A small audio captioner, trained from scratch: 11.8M parameters.
Rows from block 4 of the text decoder, named by matrix and row number. Rows with one number belong to one attention dimension. Each number is 500 + 50 x the weight over its row's rms, rounded and kept within 0 to 999. All counts start at 0. Numbers have three digits each. After the name is the row's rms in percent of the matrix's.
# q: attention query (decoder.blocks.4.attn.q.weight, 320x320), inputs 214-319
# k: attention key (decoder.blocks.4.attn.k.weight, 320x320), inputs 214-319
q.252 100:466528562601474546478519527425496512451463476443500491458543550539588488400484487593551513478582484481539465542493498499586516513514553460417426469591579524570513544453577526545473572462534498454465460481465531445440471511495448433461504494474515571570447395469625529498483524547341560571519435495582469548468473357407
k.252 103:489596510514435519503498476460542440495447393452457510512487388524459483452580454515535612569475453425441496485509471533525498456567550561488447474492494516531619528421540548565381522557562489501494524466431573445516456485478514499499487566541438569507502520587461509410523594504551445547539548478384441555491501588598
q.253 104:458556434537484469532511454455481477525517487469461433374531512506428597468480507545564614471540552512392522525471533505552461525543453525525547485477511479469568461440532476555465530538503555545536464539450515505477457486479475522441455531566419485558469464570499481411577553531470491491424539514461452443570355561502
k.253 106:498506482480422465454472518490517498493456529547459517563504465395525402426474509521525522478584458503558554540528488461582510491540454495525414538484596514539505454476470598494459430425465444492481440537496506516607460594503479439473563537502459431458479493548482470466442417525481485440536453547445613549414442542434
q.254 099:452441548605403363490504506604472497504542487385502485540562550458521557495555503545361494518495453525514554415477528524524493494455560515527453472468655411474483420520523509493524466450470491449469538472422435548502497530469428503529489499479500539451453504536561515488511525552556444621537472598473455541551547531467
k.254 099:542496433508517569527510483484532462528543515537404498497512552517532404584477504517547577519481560488416527532450549539479544592555493542527509547496558496508539506530477513475569581676583495488544586419457492438513562482450444513505536449528530530532464537482510519465486555456541442441500553454454561455488496451514
q.255 094:478486474397469399485491581562428523532546549476436456556429476503605439544407467471557527552434478446521535508470519484496455458447611547546500484465478471499488381553386378524519583592479535502586514513469385514487565401540457443480504616489553560500467498488500372559457624544514573459555469510513556490373533577590
k.255 099:479503503494560509529521525567527487511470590495454531536434478480501502505547473558485478520501640553564511535487522497464551589433510515457440431440412421560479526487411519613538533488541517496481519549561523450455493551496489507513531574443430549470431459538498529403408470587481486508463500471534533403565473535492
q.256 087:477624486513471508450482357414463553384488516541549503561496538590542570480565450387582427531528569552480449520420521533538513460427506495549573435522472509456407521505439496522476560508481536460494517463524514525511432503559425492422547496486519448406519504508494519531485521536476602490511478564467512554459488516489
k.256 096:564584523558484402489524556460505552495482490496388542404650484500511533541639471485491561482524406485492444493546481439519455478395523417523534530545492555531593376552455430496460539464477505478543490461438417479486531592543473532467511488509503515500489526431532470561567499483508520518580470580505567485523513554477
q.257 103:475465536428426539396502535503529564504512560449571564488542506500492562531533532424449452462475565538448512498552410525523467538508537541558463573484484445463481427431581504512491523486547506482550478436547485470527466422625512451575570443417573574523553611557328535567480536510521518474593563577491488475417590470515
k.257 095:473534539398481568455529474437469486505501461535507510597548463548485510493512518496393480424473520473576496491453383515529469525550522442484538496405463469487425429549515434577532471441494470493528451524458497567498491466501493475488496482448507436592495474434496477468527509500441565562525549484439575383481391504464
q.258 093:530429574501406539432481492414490514531521573448532571482498428511445522530538510410550544528502490521505499556495516520485557522474483478537473447507448492526501502445539525557540454596537498595469464485582504535439458481578546600539499396503538552570519461503422530483489495447563517515531507563507518523475512613516
k.258 092:548535564477581441428460453454572512546487525494467505470497431447568504459594480481474512423494531481468487490488458509461531479440455476544492481432572527528560560501515491513564498535412457553504453489579480454474523552550490394435442546533592475473501532535510578539415506500536526472532530551397561474532490506504
q.259 090:558462553549458491493493547369545468503429564501552464495468493420480539499457508478451616428476453582457530535451583506448554453543541414560484436552546497595459546524460551427432548501481481459542504472542416498490469490434539492579382487494489517481444468440477524538474521438535534559449524461466412484408494463518
k.259 091:482481547642448475538538530392465512523445572458501453507568555475518562495490478416451560411569426469506475504537492482501553538441494505475567546603565428505461451551423519468515458542433499488471456469492562533525525462485551494546543643519547478509497527521439574486462508507564464477489480482498527455504410459515
q.260 105:486418511516518487490561470502528457601532509454570539487447534536527515454556447557477529513559522499557557468540481490531465457492489510469524521483510492562430562524512490555440511423447520404523495523529462436495433517535497464467597479446571531386389448491491540560449462513479572442468505447592483423427601429462
k.260 095:478635579560609512450484494565485470519467520522566493470470498506466583555472529520482490466535491443477493454547460469506629573514574446449480462467460436545458462545534480491493496475463445425451472523407481522519500400448579499450564507498620539556484427515433603405508524539515433435534465448475474418564526462520
q.261 108:565440363513510585491466513440413486534496470504532497515471521517535428473409546485446491474515517450475584530494554474488490532502530533406488519544475538546523527552522401573542435521640542496491508526476515559548415572531424410411611542605453437435471548548514401533569492531426511470550556380526521503490536617545
k.261 104:602497518554537490494509512562507450408555592513561454516485539489483497644501473446529384493539489462427427477507501504448468476570415511482418450543464483540539443453504482494547552479541558534501533397491416492448519449525514477464472583514506504541469439511485457491571508511463439527405556486510494500502565484466
q.262 101:434602475494505560526491528555437480522521447505434584432468547590554481480597512565571547520523556557522459483431519581432520459488406559457470611485461485500690541503507525503507453513497509451503540461431425489523488486456474444479508512456431374546482399520534478507488406476494571548637510509510489549439459525485
k.262 096:490549414503509516509536474573496471408487528540475450487510474490469500561583575542497405484506567514582493466574518566469543458493441553484496510473544481450539466547429465498480515454523490513470516525536502542497496434607564547454589522482457537480516544449568557552601532456488493515472454523461505412523587499465
q.263 096:512555536459427463478421545433410577453492442562525528545456345578485553504476422398568499444511523595483525591524459458487552523516515579568534466448470472549487502553493487474516586575508465467526475484448420466549478525486470534438527415419495478418517524480562578537442452542456529527449532465579485498472421525443
k.263 096:531570483615472469542504520525503497547538525471518428525513502491456554529522523439544538564497629388474519547424504558419559518560498428572551474412506483527593444459482418491525482567532453481459489546501538547410478422408444532475499523496414411520488477536515548490474483463495552551585439503520528424575428512534
q.264 109:494432473444534476496516454494545440507510475503501533536450500530533504475541591555476554477587382494519405471477563467568435438459401572442436476495537533476512514535543609513524544482490597526466506492520527498517427460448439437489534496536508400489504406600555471546598411577526458412475610451556522501440615637560
k.264 100:506489533381636639510441505552441488492484463470443529513587486544545537575607565568466476541538465534583514532588516513474469458513575466548488460534535493487478499476462549614434490466513503509561484569516520414545622491491573612542551517479581522568452528466396518485473541415484398458496577459451436402512509430462
q.265 096:492606468479397457485529606466471480509552548427535544446516433477535540495636522475469480533573437513487466508458580528526552490509526452434455541495531448575425470352531489471489518417466560435464518477509487468450488454440426489568459508516555419493502487529479497462504452493461539499497449470535464468478449458462
k.265 094:448533595460524502484581430495524450532484366514536440509502416488466481508452516432443342508476495451510552421582509557572480562584510473515529404523588527457567491596370496519468546478470504549446497502450574505552466458477450544542565495477451556444452545487485501461541527534528571415469462511488479496497493497557
q.266 098:468507489540541551472447525541497580460476499486500488408532551498536415527542509534432519504574415610499498480499420493534456513527463580511455510648497490471581460471511521503515526507534506532422441535549580546564555454462487461529544560413492511533480486519476555597520579487510505418579507541512493427507497546650
k.266 098:569489510396605409497425386467445495475448510596507505546539547470394488561489579592452551462615554490484476422436483544510415508478543575479510524524567485436501492571593498576569470552546421550482516566413596489419533596492511492488491510514587604511545503597442430457520500456505517517422481484470529488564512465461
q.267 094:570481547422502476458527551499502574541441546471531480551485396486416560484540497461522507507525482519522497465445490436527449448482550539446542442457488470475452521510449426550326560494482468548536487503545514548476487528479497468569423467506437452544482496521622463475481544490559497545482479538579522523620548591594
k.267 096:453454514532503460427520670447478460614474520519467531486489474463603492582484430507456543522552532585469488497482557515393550450448502473491492481522450520521589472498507518411429545557525444454476473514569471494519459567510490554491514528582599525442519533515516530501472551531477466534512501487467522623515513439575
q.268 092:534486438474561540348409467560508368453545556448466518552494466515530554562467520463542468459493507493501531575505539498552484460503547569498551470460494396438459527495513499497491440465496552587448501500498475562550418516485522526475489531550543526531516499518372432531536505499440513535490574451483514423468546577494
k.268 092:503567456492472545552439511552506432470440482403505384530559485567502606541640523485588451535488519424563485520424529522450472465494409500496436519480432479574534543472556516520443491505496516472531397526490459529456534543380470494495528536426497386559460530488448433538400461497482470544483546526468492531554513448545
q.269 098:485437514535478466441545556465476593439481522470554473516541478473546539433500465458436530415484497541462479514552489566475519550590455455505577486552539481534500541546520409461517499476517468554470449478503515570469517482509592481481492543426553518467501519484458567444490616477521520379489513570529473401422557513514
k.269 111:521482562529502451490551499552479598530446529449436477486506488360515450476541500525528590491559472473432500471541457328566551433546520464540490512482465381434523542590466502529493473431569462404528485474525457573514507551492440410510440472489479432572515508567542521517594397408574496451521521514532553500582474507566
q.270 122:474536450509500475425526518493479405468526521481415511516521542492561535512516450524504441532500472564571578557443505412414469541490439644597530544411508556485555543489461477569567485429529461485460467493488473543470527462496518490461530515469543573531447503422419497483549418569449581531452511483470501470504547503554
k.270 108:553579514503529451445479434521483504395439550535417417442445563511461533611506476522517557441459604520584536482498552570468513429458439495506457443511485537518468417518494543431587469382540374505499549550419478495517480480478523521485488519559490453386531513483511488372466531493535512496506475529543557518536525539574
q.271 090:462559369422442552508481449466440530478554475424511580472535535432566523393497581515407491456571452514504485431416482490482498451573581453482445531449531549429482561543480533434457438477552465562474466447495537536524565471510512448421517514475399383467466480521498454490512544397539563462523492468592521517450456510535
k.271 091:533368534566581509451588453557468483438484542483605444453493552514549484546487512445547527431494475426575482460546582535563504564559459535571521527530525466436469567493515501443481456440561573487521508444487482472552527481476447587431550436568574449521533457478484544538503509525536487481636537587482504499552476540419
q.272 104:478409521515513483577538509477585501540473440447507396527488494437517421442526481429445436445544483504469459474564439516465569472468391508470575396461459508594522480529525459463569467527484531582518418482506519572467510533516520572445458508439508495470509528450475554497521480454509518398468508480470521556500431478401
k.272 103:501487489467542516490424427562548473558467520547517483591455501494473462514523476516490552423549591419409653531483545512459463456388521467543414492491518629456455552539503528422507546546497517570456610421532389508553486535491494478483418439519521451575531571540562372507554573434557477577556550411538435444404491541538
q.273 120:469526455497496462447486573399448464476503534402498462489530558550485501492461492548514528588491509439480439504522487583535578514545576445459515530517523557469576520429488542446445497513516410463532514463563538434441480521502563522565452503523479502489536449492513530457533585498541483570556412627446515557538504466575
k.273 117:480504435540558419559468485418499490486455394501481507505489435496513419466461546499506470457562477498535459541443489501511429540515486536561591540527570502530625465629508466486464492402537513453455510572493520612440438439466525521502534534446453456511492482527468564438465502523456535459482533514377460577483523449567
q.274 108:457453447581454521522462451528473531553473474539522543413519462424531511447543570450450492478619454527525488507570455501502498471546488544419318570546447466521529584495565510462452387511501508516564521451636517487559492511550457437479464440496553489528468475468484479502471472397472556482492544432540446479512503523524
k.274 112:470510528450645476514529460482410569522703468384492483521512548497463557421433519507431494554524536455456443464609475629416493502535514446523441399517525526518514511461536535526506568590465528580490534484523585422407539528559587545516490473525455591446443504520510455464541476398475499545471486580491479466563442395506
q.275 108:490473537562423419562426520559439545512440599483550491519532519498462385592546585436508536502461538567483514562552472540512570540534538407499492490523483402584501475592483520538499540527482488541507415443458516431506476506534530499555462477508556538585490514534453515419417501538581481471533492515424461529521552459518
k.275 097:453468471509436431456598493422408507435513486489570550531513532700537558468499534463437438500446375507479509526475519493554481528574505455449428491519505386496565509545521549505495489488557522421425512508533550508521480550494452442394522503450482484608510556512485563505481521524573523540544531417509563570505541522386
q.276 092:504460440542429545494530512492433460541586449533506485658485583533542562456453548512493448491486483542505475495528548492537466552498580522468411511352444513400464441561456490511513510466512498492493448493465475539580568471490532522465483452559482499545404546544556520508589538510532465420466461447405531388495504545449
k.276 100:566442476561452439533497516517438495468488501459527509507517509493577490543479599486546445469451564577489438535450522509531527566546500488315470524469433480517534523451503456570557530513540480526509488502519472439482563509581463576494478491463519482481548496510544551532409502436462470561496538522450548499486540392456
q.277 097:450571516405530533468482493468545514457522524613450517459513490502516584484544479547432447475517447498509521453462491467429593501511556563509465490472402488517626494500521532524553466487455603527450535506568553495434574453556538391562565565510577534541542551470474538550546516483567526513549442510529492480527474557411
k.277 097:452564491433534449493526500543584564421536587489468459512379507459501535475456556485464528511539501463394469481543466471492586517519494436574324379525576564458504550424542546493463572442426428472469485490427446481483483513515440526519509532488573466481465575470389503487510479476496474438512625478473437474543460565477
q.278 092:508501419569479468514507573503404449472620519555428454517464584440337576555629555605524452510505525533476570479541434444568461538481531478523472545485515422456544462437480437440542436460488454611497436434507500540532529455530523415542468540568537614437537501442521457540625555408498467460470423493479521536562495507524
k.278 096:525408471504537431399426415581484517430472571527489515448495465514505405565570457495555548457504459557571479494496593476605508633480560497474505463501407473489435637477498506519470528537557518390540512527534496511542518404418544541495537549556403503491494562501536475465434439599518486432477554576506555600480575514533
q.279 091:504443568463491493612518543504534515567442521518506514509544457587513549538409494439450415552506534482475440592582444468474574514502494448464525506493520449472496513415487423485499455382607475539448484394583571462476439530532515449484525502493550577513552405500487579521438561505499486568521486547450487592549522389439
k.279 097:427481506527521478456525430511549529512657453495539508549472590506451491437479454477469503462492428467447544446555506461533549546514407509496535519472559492503453491578460480445417539584522448455453491568478566515574511499500440454536415464507553455517544547498451518612512469458553463419531496457424527546539496498571
q.280 094:442629453466502486551442502472530466460491573517404519409567554577603495450476475449547454475546489498513513452469411464496388489465538467490555474469522531442480461520467456531480515577549509494499556508498510428557467476506423469469474499476485437430583498584549475555517454507525560522465486486611593547487618401521
k.280 104:551384459552473475471569577532538495455511575607424393408484517576491545471434494516504440400510430522531537447556534541473487434497516537403421527510429440480453429485580430435450545429453497510442541547493498508553592502465640543529565561477542512438449518489581493583504450561453588575538408412582448464476456565418
q.281 096:457491520477505491464420510484487546506465546524445488504419459576476450484531431524496462528515493519543517537462464530471425517459528505584456507429500553446487567361449515509537442454493482509548512477616417511408500431503518502457583608571426516488472486465552489459489498474487505515540548438546477439448514553498
k.281 090:500438536570440418435514514563573649409489494509512510548471461367497529509504463519487457449519455560495512521375439527479445545519443460498540485508435443507440445479546446470484603420508498539559533532453457466620461487489608431578471483448543482447462466492534506443507460539558485437514472512438521520476561456509
q.282 099:497510578451473521599437457462518521509501525484483475547398424500398449638435518465534472543506578444514490465386563514493465479426506473557465580371521492445563461587514497504510573485496527511537526574556520527531496537463497609464480517533476539417615593425471522472402599601553502427558472566525557625609464485589
k.282 096:453562422522451468440452557505466596527464420477502459490405542512516524593569472459585544485499502512464562554438537530451469634505581464529502559487552638502541498403489495484538508441617490502536527503404443584543532522495509538522499515525512493527535512482471504467555453465435508471560456501534388549476483555591
q.283 101:475593528469524565406438441562442438601515508507488491506545474479458540528429454427461492584419502484436511392527522601505532453451639455483536457444548398438579396472587431518541452458479578515567490552482469539485499396507521504487353484573547580465577527576501481547484566506498481571494472550461481551397516505442
k.283 089:503540530480540551524574578564516460547497578374448538590400447566458494396589432513495530609498546455558550543459612519497427453524467491391494452535405558521545377504488495554487503429556473509473492533564469492484527477571432571515486538439467566450505534521571526500520582506548444463511576542467544480499547550476
q.284 106:547501537504482485536518571573519512592483474422489541553484541571573478504474580546537582483545448465455357565533511544549578464547461485430504487529469514553562611549551450549464571517513441474493561495464491514468417523456436498460497488517452474493464435528601570388462488539491527586475471533474520539448492470512
k.284 097:438553422512487511546525584475498504534539512552481511614506519519494539471515517493530425401436537459527421390523547522496463536556489537397449505626567521524500534438539490612512431554507554528499496509557606555430490519421492526483552504494522455547447493523503549466459431448467430470520496443543351516538424478518
q.285 096:547532434621540495568626488494489425535544472479516472569486520454438450449529482532501383440553415499514539486590564457434519567459554572464521506458591427519527513499605489492445485506524463488513480456537431588441450546472488439527475447533502541446544539578476535538578511434497446487546415523545501468471483484640
k.285 094:519524527542467501460470524503450535445555598493492543536471447468427440488562513501521573531423600526453456567524490460461515446539558454613497484564411532492486572466413557446475537550484581496489465533501490550482463549470579533548434506432502513589491603459482512590487576488403431470636555511484495442510426447381
q.286 096:457505492441476521444538468427543529503456417434551527490567487546507525492484469544457397615568522455547508509562609457564540463528514454506503575495527458441438434497442448453613537510515564565428469455405415509501511485477497564469567496463545451474447608540521585590586525425581488560455480546493473478481522448504
k.286 097:553451540524550517484490486524469464469541540512494598472530492468459456511547524472452516523511492534527538355428459513466538507435548462368397508539459515501551469496550498487547556441413468419389462489568444527450504490475506437479531563544547527472507410487559555543501495617590458537505537499521534455484534506411
q.287 107:588493492427532509451461430446648396522440622474454502447519522422419515495421482536557536468477496447448538520470550421524449598504479585533490509354542535548528553441428496523509487560548548515495530482533521473602489437448449497499593529473457539545583543527464465536458536482508494517559518482540526643600479564557
k.287 103:528508438506533535503506596479558459449596529436394479461437478498421521436498484582564508472518526557520561548419525540414454440446408517566584419511571559517454455443475489570504594548498563552518465519497520466484540497568507509536420501502510502432487512394443494530538507479443543502552511364495459404510505597530
q.288 103:527560437525526504479553531449471431482572491462489576495475472521524407452540442485518461509443545493540463572467563557411382431517479505518542521473543466466588455444434521524434526495477525364561522529478499552443513417521493386488469495548614473516571464404536533545536521586486499544673443541389560580516553452485
k.288 093:460473522566484442582402522533496490537432515512435412575500520524513395567533599428559426499417439431492520521455508536443514478547525452524556535441561536555519523562387432513421466509541538475537574504438578535470485371512513507457499483524486471460426490479594530512448505450584534457493537537455502481488573438456
q.289 090:543568467533483524454526522445606440557543388488499409467535590564538572511516524529587442536585465458534475453569541451471549567495447517407466463515455512527526535385450529533447492498540574457398537495554568451497524518486573565445500501389446410477462428495513503501461516464515542445473468567571510550510487454520
k.289 092:477470496445511537568398444363515498457538437519502492444474455418450471457549544585557463580524486526492500394540534510462533495570500577516696569507515504463558528581526571416493484531437532447620498442398487499497545498491511522496520513402550410497466506582374472546523576413507563534541431597438473502435552517503
q.290 103:475522439512455535484455486540451465554561513478449486527560496475499472515485468480449497512586449446487580531517606417453482483502476559537552611483490521486441480477451443595525422446479525504491427519479418548522499512477498461462514556370510471547452524541540509453514537469502511414450466435508560526544416520449
k.290 095:479527454518512492466437518535498541578502475514515496504439561464423515431450502502536454480520561459406541440478533557523461489464525552484418518455485501374459635517514514534553516444534382527536452464557437557525466445527514543479592525500420493521544448544616430570513465491546539501497429489543563507489507563507
q.291 104:646557544421460524491459477470433452623419558552402498458598445521492467537481600455552525447459518480599444479443460552514540515514502464474512461567501506450514563491528426549419468482521467587461496449537492478533597470443397524488461520439535595536413558504438551482499513506451497623502528495437487611582465502481
k.291 102:471570512572492544510486586396509474538512466525469506429508504489479564487465526496476456516513469520514551504495573456471474489478464483531529565621535633576544493519547467464402529526546553485498515513476438436554519532463566464567437392484484508545554478449486506492494414472428488502622488449470404586485509581613
q.292 098:491525499492513482496515505438499499483514577660488561551586450483481581520459512515464466437446533578505556410480418524468498543480594503533440504463427517453419499418439486420454510501532516537534460459603490520483520442483437498495469466547647588545491448411456526455580578400573411513530461481433452473562420612477
k.292 084:513485479475517533407491542477571529538494446520421447417547481490490526502471487551483534479522529462592519474449537418443538545486534478481455415424604470575488494597534501449548509458462524479566530519459514428521468569445499555528531485453429461506509558475590470549528451486433421472456499588487496519456479554504
q.293 088:514555508504585467529435565507498523585448507547458491452427539499476425544430541462589473507455479427462372503509477494437548519502538453520384526539448424486529500465495487469514511484490495474443444488511485435400569470621537456549479479573518486520577544438548409527537582437537550583523521495586578548490565518585
k.293 098:497518513467477565460480603543501461561497470558495510461521540542541596485450477431539531407599462549549555519498516529504400447576544590531469424520479567490476424513430578427449515402544597527546543442469585558568518527480482494573482499484449356485472610479461501520487566477513622453454532476439441474471449508413
q.294 097:508471469552459529573581553416511505446556463532512437486510485437482486466494415523510547539488489558437490479522438467454499432506527408580496513538448596525476548474529560540461512510515458490456553460495482496459607489436431581466457459482415478499479398367524478465482506408499529452489550460513464615483564530414
k.294 098:542463517489523409574515482483473502508461485487587541429512523519534471525502442606617487452506606445499459506533532504512472458449451594560504522498505602505467529472535524529615521514457481521441535461572473362427446466428402499503515444513408496412470448555549500509574512513496545540376493538597492564417450554534
q.295 113:560584524507483513466424572496554582523522505554496466485579461480422503516499439472539520482474505471454479505451444525511523574503536453456570483475544518433487447473436456437523466580493478528645458465517475480516540361475515455546492529478385539618551536535530494497498580500489444552579534532462464503486491428499
k.295 107:534432510444533533516467581407469443471485437523444405532429500567462456454468649502438462514556522477579531493450561466564493454511451546548509564511514466522454499449413441478442473535569491470460521561467508481530457479424425534423489481446500454597544578547572537543451519516430553487482496522474509555517479528494
q.296 100:471585532504486359426554498474453518554458511406534483525506503570523524467502511468500524536464447515461509514498548491454430516516482482470528542493457531415480465536478517543444522474461443491557641501548490554544508464477486472552445367453453556566567519579547504439477474467475454531521587583494483539491554548540
k.296 108:560441477519504558473548433489475473516523512548457483483532424459551452438437502496513464518586566487563365523518500527471458459519461515448481472504490572472396554562516462469486599526620463591480653542522515558531451485493509537488486454494441556581447475474426572475463433481474599533447563485527368524451492513518
q.297 105:502466395547501494538469454551455471509508527571448524414437492507487535527535533500552631603500480499589535518442512459522461561460514562435489514513502552488477419509464471568520449528525579462431520482567480539508507445547425488438475568539513473598567652525540351544456541482485400478478547394512547426485493538521
k.297 109:604468473407548537460466500560551512435574511444481529506450532501572509502523451447468429546495488550571440499416533619493444525447501448496487471512485485541457420457478461450560505525553534501501441444497455438545468493566491502586559591501497515541523457477505456540469490502487490610410525601509464501516511476494
q.298 104:434552499479494402561522487358530521497492579477520460527568475499555516525451552438407423470451472430468506527549435459511443573483473523559540481547508568489474538437506479464433465467505474492470465592545540428527542483457452596563554482581452494428553514541452464457431526496551483432534559429573472618522527509492
k.298 099:533421469405435494444440441492420473471529528542495459481457460495427501495595557559495532538587527603462570422436456454443423510517440527532625503396471559476508405527429508538522522473476499510576435481547552548594593471525478447412526528545520449429512595437520467518448539532533503551420600445520467469420526554557
q.299 089:497518523537546530417489481462531386487423437489436537477507550464486521495488551554544480567572466558449547536642496429501426547562487526464444418436538443467489508582548617457516527464465470467498533471500532521570544523520464513486620591472498465592537424566572506441461471552519539508499477410479471434485497514441
k.299 088:367579482459456502461471449463542591435497491519547519468580456528494571492544517443451529593539524477492562514565492525510538519492536428443473462494510432490502362398569553582488402457412549557500471443501554434504477505495495577519569539494545529468510504389572506510426521434504464431490460480519597502550471559465
q.300 117:547500563466512531458487469437574442455446540500508571513448533466401506463457584509616534495488579570382549527431526440536488570479552576512562518474516483409457460534468475518583580569512498578460547516474498453509550553416492599531436482471515537542481520497478457488494577474459402524453518513515438536577483573497
k.300 108:473457508506489574559412577405571527544452519516495540600497569467600387463546478494519436439470573630636511498421440487543453497563422501443411537519433524533634514400523551404447408524568502472475434465566551496577578478537481495571463552463551586481423408403543400449488466410508531468627495454556532532521518504489
q.301 113:528473499571551459472571492437505519500508507606550435530558510496421440425495561600513569529595489467476544496504463493501473500570492443446522502623521504372481588474562487373502552484461462558514485513493614528486570536365462508491494452522499415564478560549508430460529532472471495501522504464408469529502523570481
k.301 107:472511503499483464452453498440569498464531471463449572514541519455503466464521554530395512470538424549459470550479542410566478496519462462621458604492545551520549573501464488441450524559484471466638455392587460536495471458495508606485383522608544575541478520477434474522487573506523531505476518545568445542547529453507
q.302 097:393523486461510488535536460457519575512506513535542403453471518468574543546551468561472597492476471509446528453550477511556441510531491516531414537621471461546540463472524447494442493473502491522533442469517472531498508454535468480471440533412526543368542527455513500435524522510470416493506496464426549559610520470515
k.302 089:470423590451509514460456550519493483447508478507516627492411486481475378491458505518512479477518393443505530491520530532540466460469577561513442525406441537530406514543630486514560476541528497474629543543519467522609508543575537539522533501474471492556493481504496558517468473613520538490511504537529450412468492520424
q.303 107:416580524516540518453472396546493539460546448487466459457524486449455489466577470589506591418552380520532520505645483487502449471481497426440501481464518448498550411525484546480525511517483484375506466539517522542441534416573512423423576484469585503523510510530487575586474489499532530494568436520467474415494553522550
k.303 113:500580546495478569507530474488510540451466471448564550543486391463479465406475573576484541530471548493381575503605476452516601497535473579481598547587580508529539492480421500535463499499488507509591499519461504488467499590419475613557521479446485480546407480492483450486509464579497518494440482546411423415508473500391
q.304 097:459515441527448524513553567469549536441581539573448396539524469475499486357476489494569414487523581518507563503513488522548480532542527430534463541465496491526521544482536520488410415525424465503514485555552492584479454506543532501453492467577566503512464585408512494540579482456498564575547533460459368526528414477476
k.304 098:578522449549511545440493426436530513503518544487468541491513456526529478565506539505551471426524516459528487555543497437491490462526418550593486488501558472559447541476517483485548497471459540509484483512417489430543544490511468604510479441410501507450444572448523475518415467604441513466508466557469454439536430503535
q.305 099:469647481359559483488488460519471517453356525553586496509523595470498537476568439661535606435623494480470525607499574409485520467501520428398493533528545642521465501523545490498516466516479504458437589479507498491490492483378520390521531467458564477489426498537526492496452477503518485510531464440452500437509488412548
k.305 097:532441523606459453507449545414545576475507452411517590576485457486473543385494606530470510452494512502508527473472495441464594431514480559483534608478470425486503533560443445510534551491480532505471478575508499525429502553473443472460505588530510412538473322466501513493517505523419535428453456545503494588577442489479
q.306 097:493458513491462522506522503426565447516599622438483592531521445437547420516446551533339420606501524528471544470531515519451525525495444545475558497453492404494577459461456454587455487396513508519541455503604481460521499586507490515457540525542478536477453432484479473563479480497506468437475468518423521460525483469485
k.306 108:529419489517520440427540478496414547481506587497555571482445575543451478520540534507538451437505500548469454560497471443525507473473424483465406520517541532494433519496525513505497498515422437448430550505512531497455479559571507497415514458564615459487485521508510484459465472499551500498505567520433564359510427488589
q.307 101:507514501646484485532435572458591547425595472589572456508470537503583458583494552411497414440463424409520539451567509482440367423534460475521517547520505507433504440478522463495433480526519522506547509535545463535571474544538503500526478530541476528571569422504511494527496523445546442535488493574485409459557551416506
k.307 102:515408533494438496415452479537461500501466462551507535600529505517444425470584596497537468527517481444473553522484486517451535508528494625529504527502479482531434572517426559421492529545610452531413594451487500528572496477495451557479571525519480431578452663503489499487460535584516608442574553503423532569484440373507
q.308 109:576528486577625474542444636442500506491439512540515417479479542567470515481450535468537463573462596563467528650453496542582536445546488476482484509514477563522444509493499447425544506461552375548546508548398451452513533520536512523448490551568422409519447488479470483499501543517475505523534546442513420497558499452474
k.308 100:642434451595466468519593454500526477488515506541526473470525512514573529525492533440522507489526488636477431535450496473634499546559366492422516510528426485496690510487513459483461534520624474427433450515430480605635474502543490491535473564551384424473528498535526504521452534542433431517513520495545557545552526447476
q.309 091:489501497561593450587517524466434487535460519399479491545484518476538483491480464465451559525523458513472437461495552444564539499451478479406371485530514507463502545513485566518427601576539443464499601562481484470505448556446443489539422379552457517488454470456499530475453439539520482540501523495446493479582500523497
k.309 099:563490534427423455514517498517417476494542505566554543510586438525650444503502421511480572468503532465483512459612528421504518528582493500522484497466521567556585463434459508470507478496480564570559504461466556499467479420427554539523556482516526488588490484425445423467517467443524558515536523504490498515436475456578
q.310 097:487454462505522566570408423564486423486517492496462663492470546552494494507516578452459496453459495498552487519454482583508452512459514573466407511494456542534514481563567489481569527451465433504504524563461515416569479450570459524511513558576495472524427505545562507418477461552473473484438425433590590456518458467462
k.310 101:573484476545464521509545583541449428411494442499516373482490594584547567555537493453445414429534453516507479454540503479523488595538550467425551430460499442527517464441519479402466522430544523581521514534472566504542442508447539483587546478587549626512547525431423565480532527500518472507504426539592399509483506495444
q.311 106:510523528424484586585434443478446482495570450514496480404413510521521503549544536508586508469642494456445512479560471484443479456426525555461375516514514556543514549466494531485444433481541483534412548504498507420584484416450416498456529590532556537498506514549486490481452480556453451406417519341594492489523482503468
k.311 106:451471521473484570501551578537566533584487463462636512459509539499543440467511398476471561509548529514456467475491514538546520484475474449505532538519550486464528486568535445533479528446458538523502522446539478449533433583471515464576481505540508548484519516501454524449520557415518549478479496577466533518550532507550
q.312 109:504506522559464404426562549511492525452580448455552508556562583488535531464507472444454463531447548539463533528561487470482436479531473469557468509516467512549533578421462485513432468481503513555485414508597538502488522472494575506636468475519485566501443514437429506540577587448493510469530482552452454551421456602485
k.312 108:607490466540522436511445441530436476520456548481525510497468530513519475473497540479599579481522550447443471529499490445551541460534367503584487507455551524562479594487450513441521448499565494456461482476466434474492469489493418435428351535455476314512482515523435423492497473514600486489475434433492582470485459564564
q.313 098:445474509486444561474473529578493475520475458530465523529471465436516566446525502477486485475522496570579562596536521502489504430412441438445464517528557568532500385508527466551540573468374522544600493422586488460481511456457496468466517594442497514481515487481473470532566451590435536429550480431480516432447536420496
k.313 096:465497507577512506589493524574484491517459549458543461484465523502593417579413554467468559472451513506489565530373489465417484538453549428543503526516461505553516488525413494512542478466521414485528503493561452466479481482460529487573450562558532500485531440567531537426437535599620430522442514559516490494576503633572
q.314 100:558546419421554438553515504527559419525461513460484461574485348523616471543471474478475467495467478539535452515432551446475506588465514398515557530468527478577497502541461469538548506460490431535495487485479534566563477535551584544519550589464538485445530493516446503470486533554573561525438458493529516541497471434480
k.314 100:502496447469511551519488476565479525500592498495478408417557570515455540488442414380395506532478470545519489405528453474581526499460552539497514488537461506498416467479475591460519576428450527538511595508505532557506452502523526518495600498579414461521477482509521489471526549567395505373456565407583510520511473542518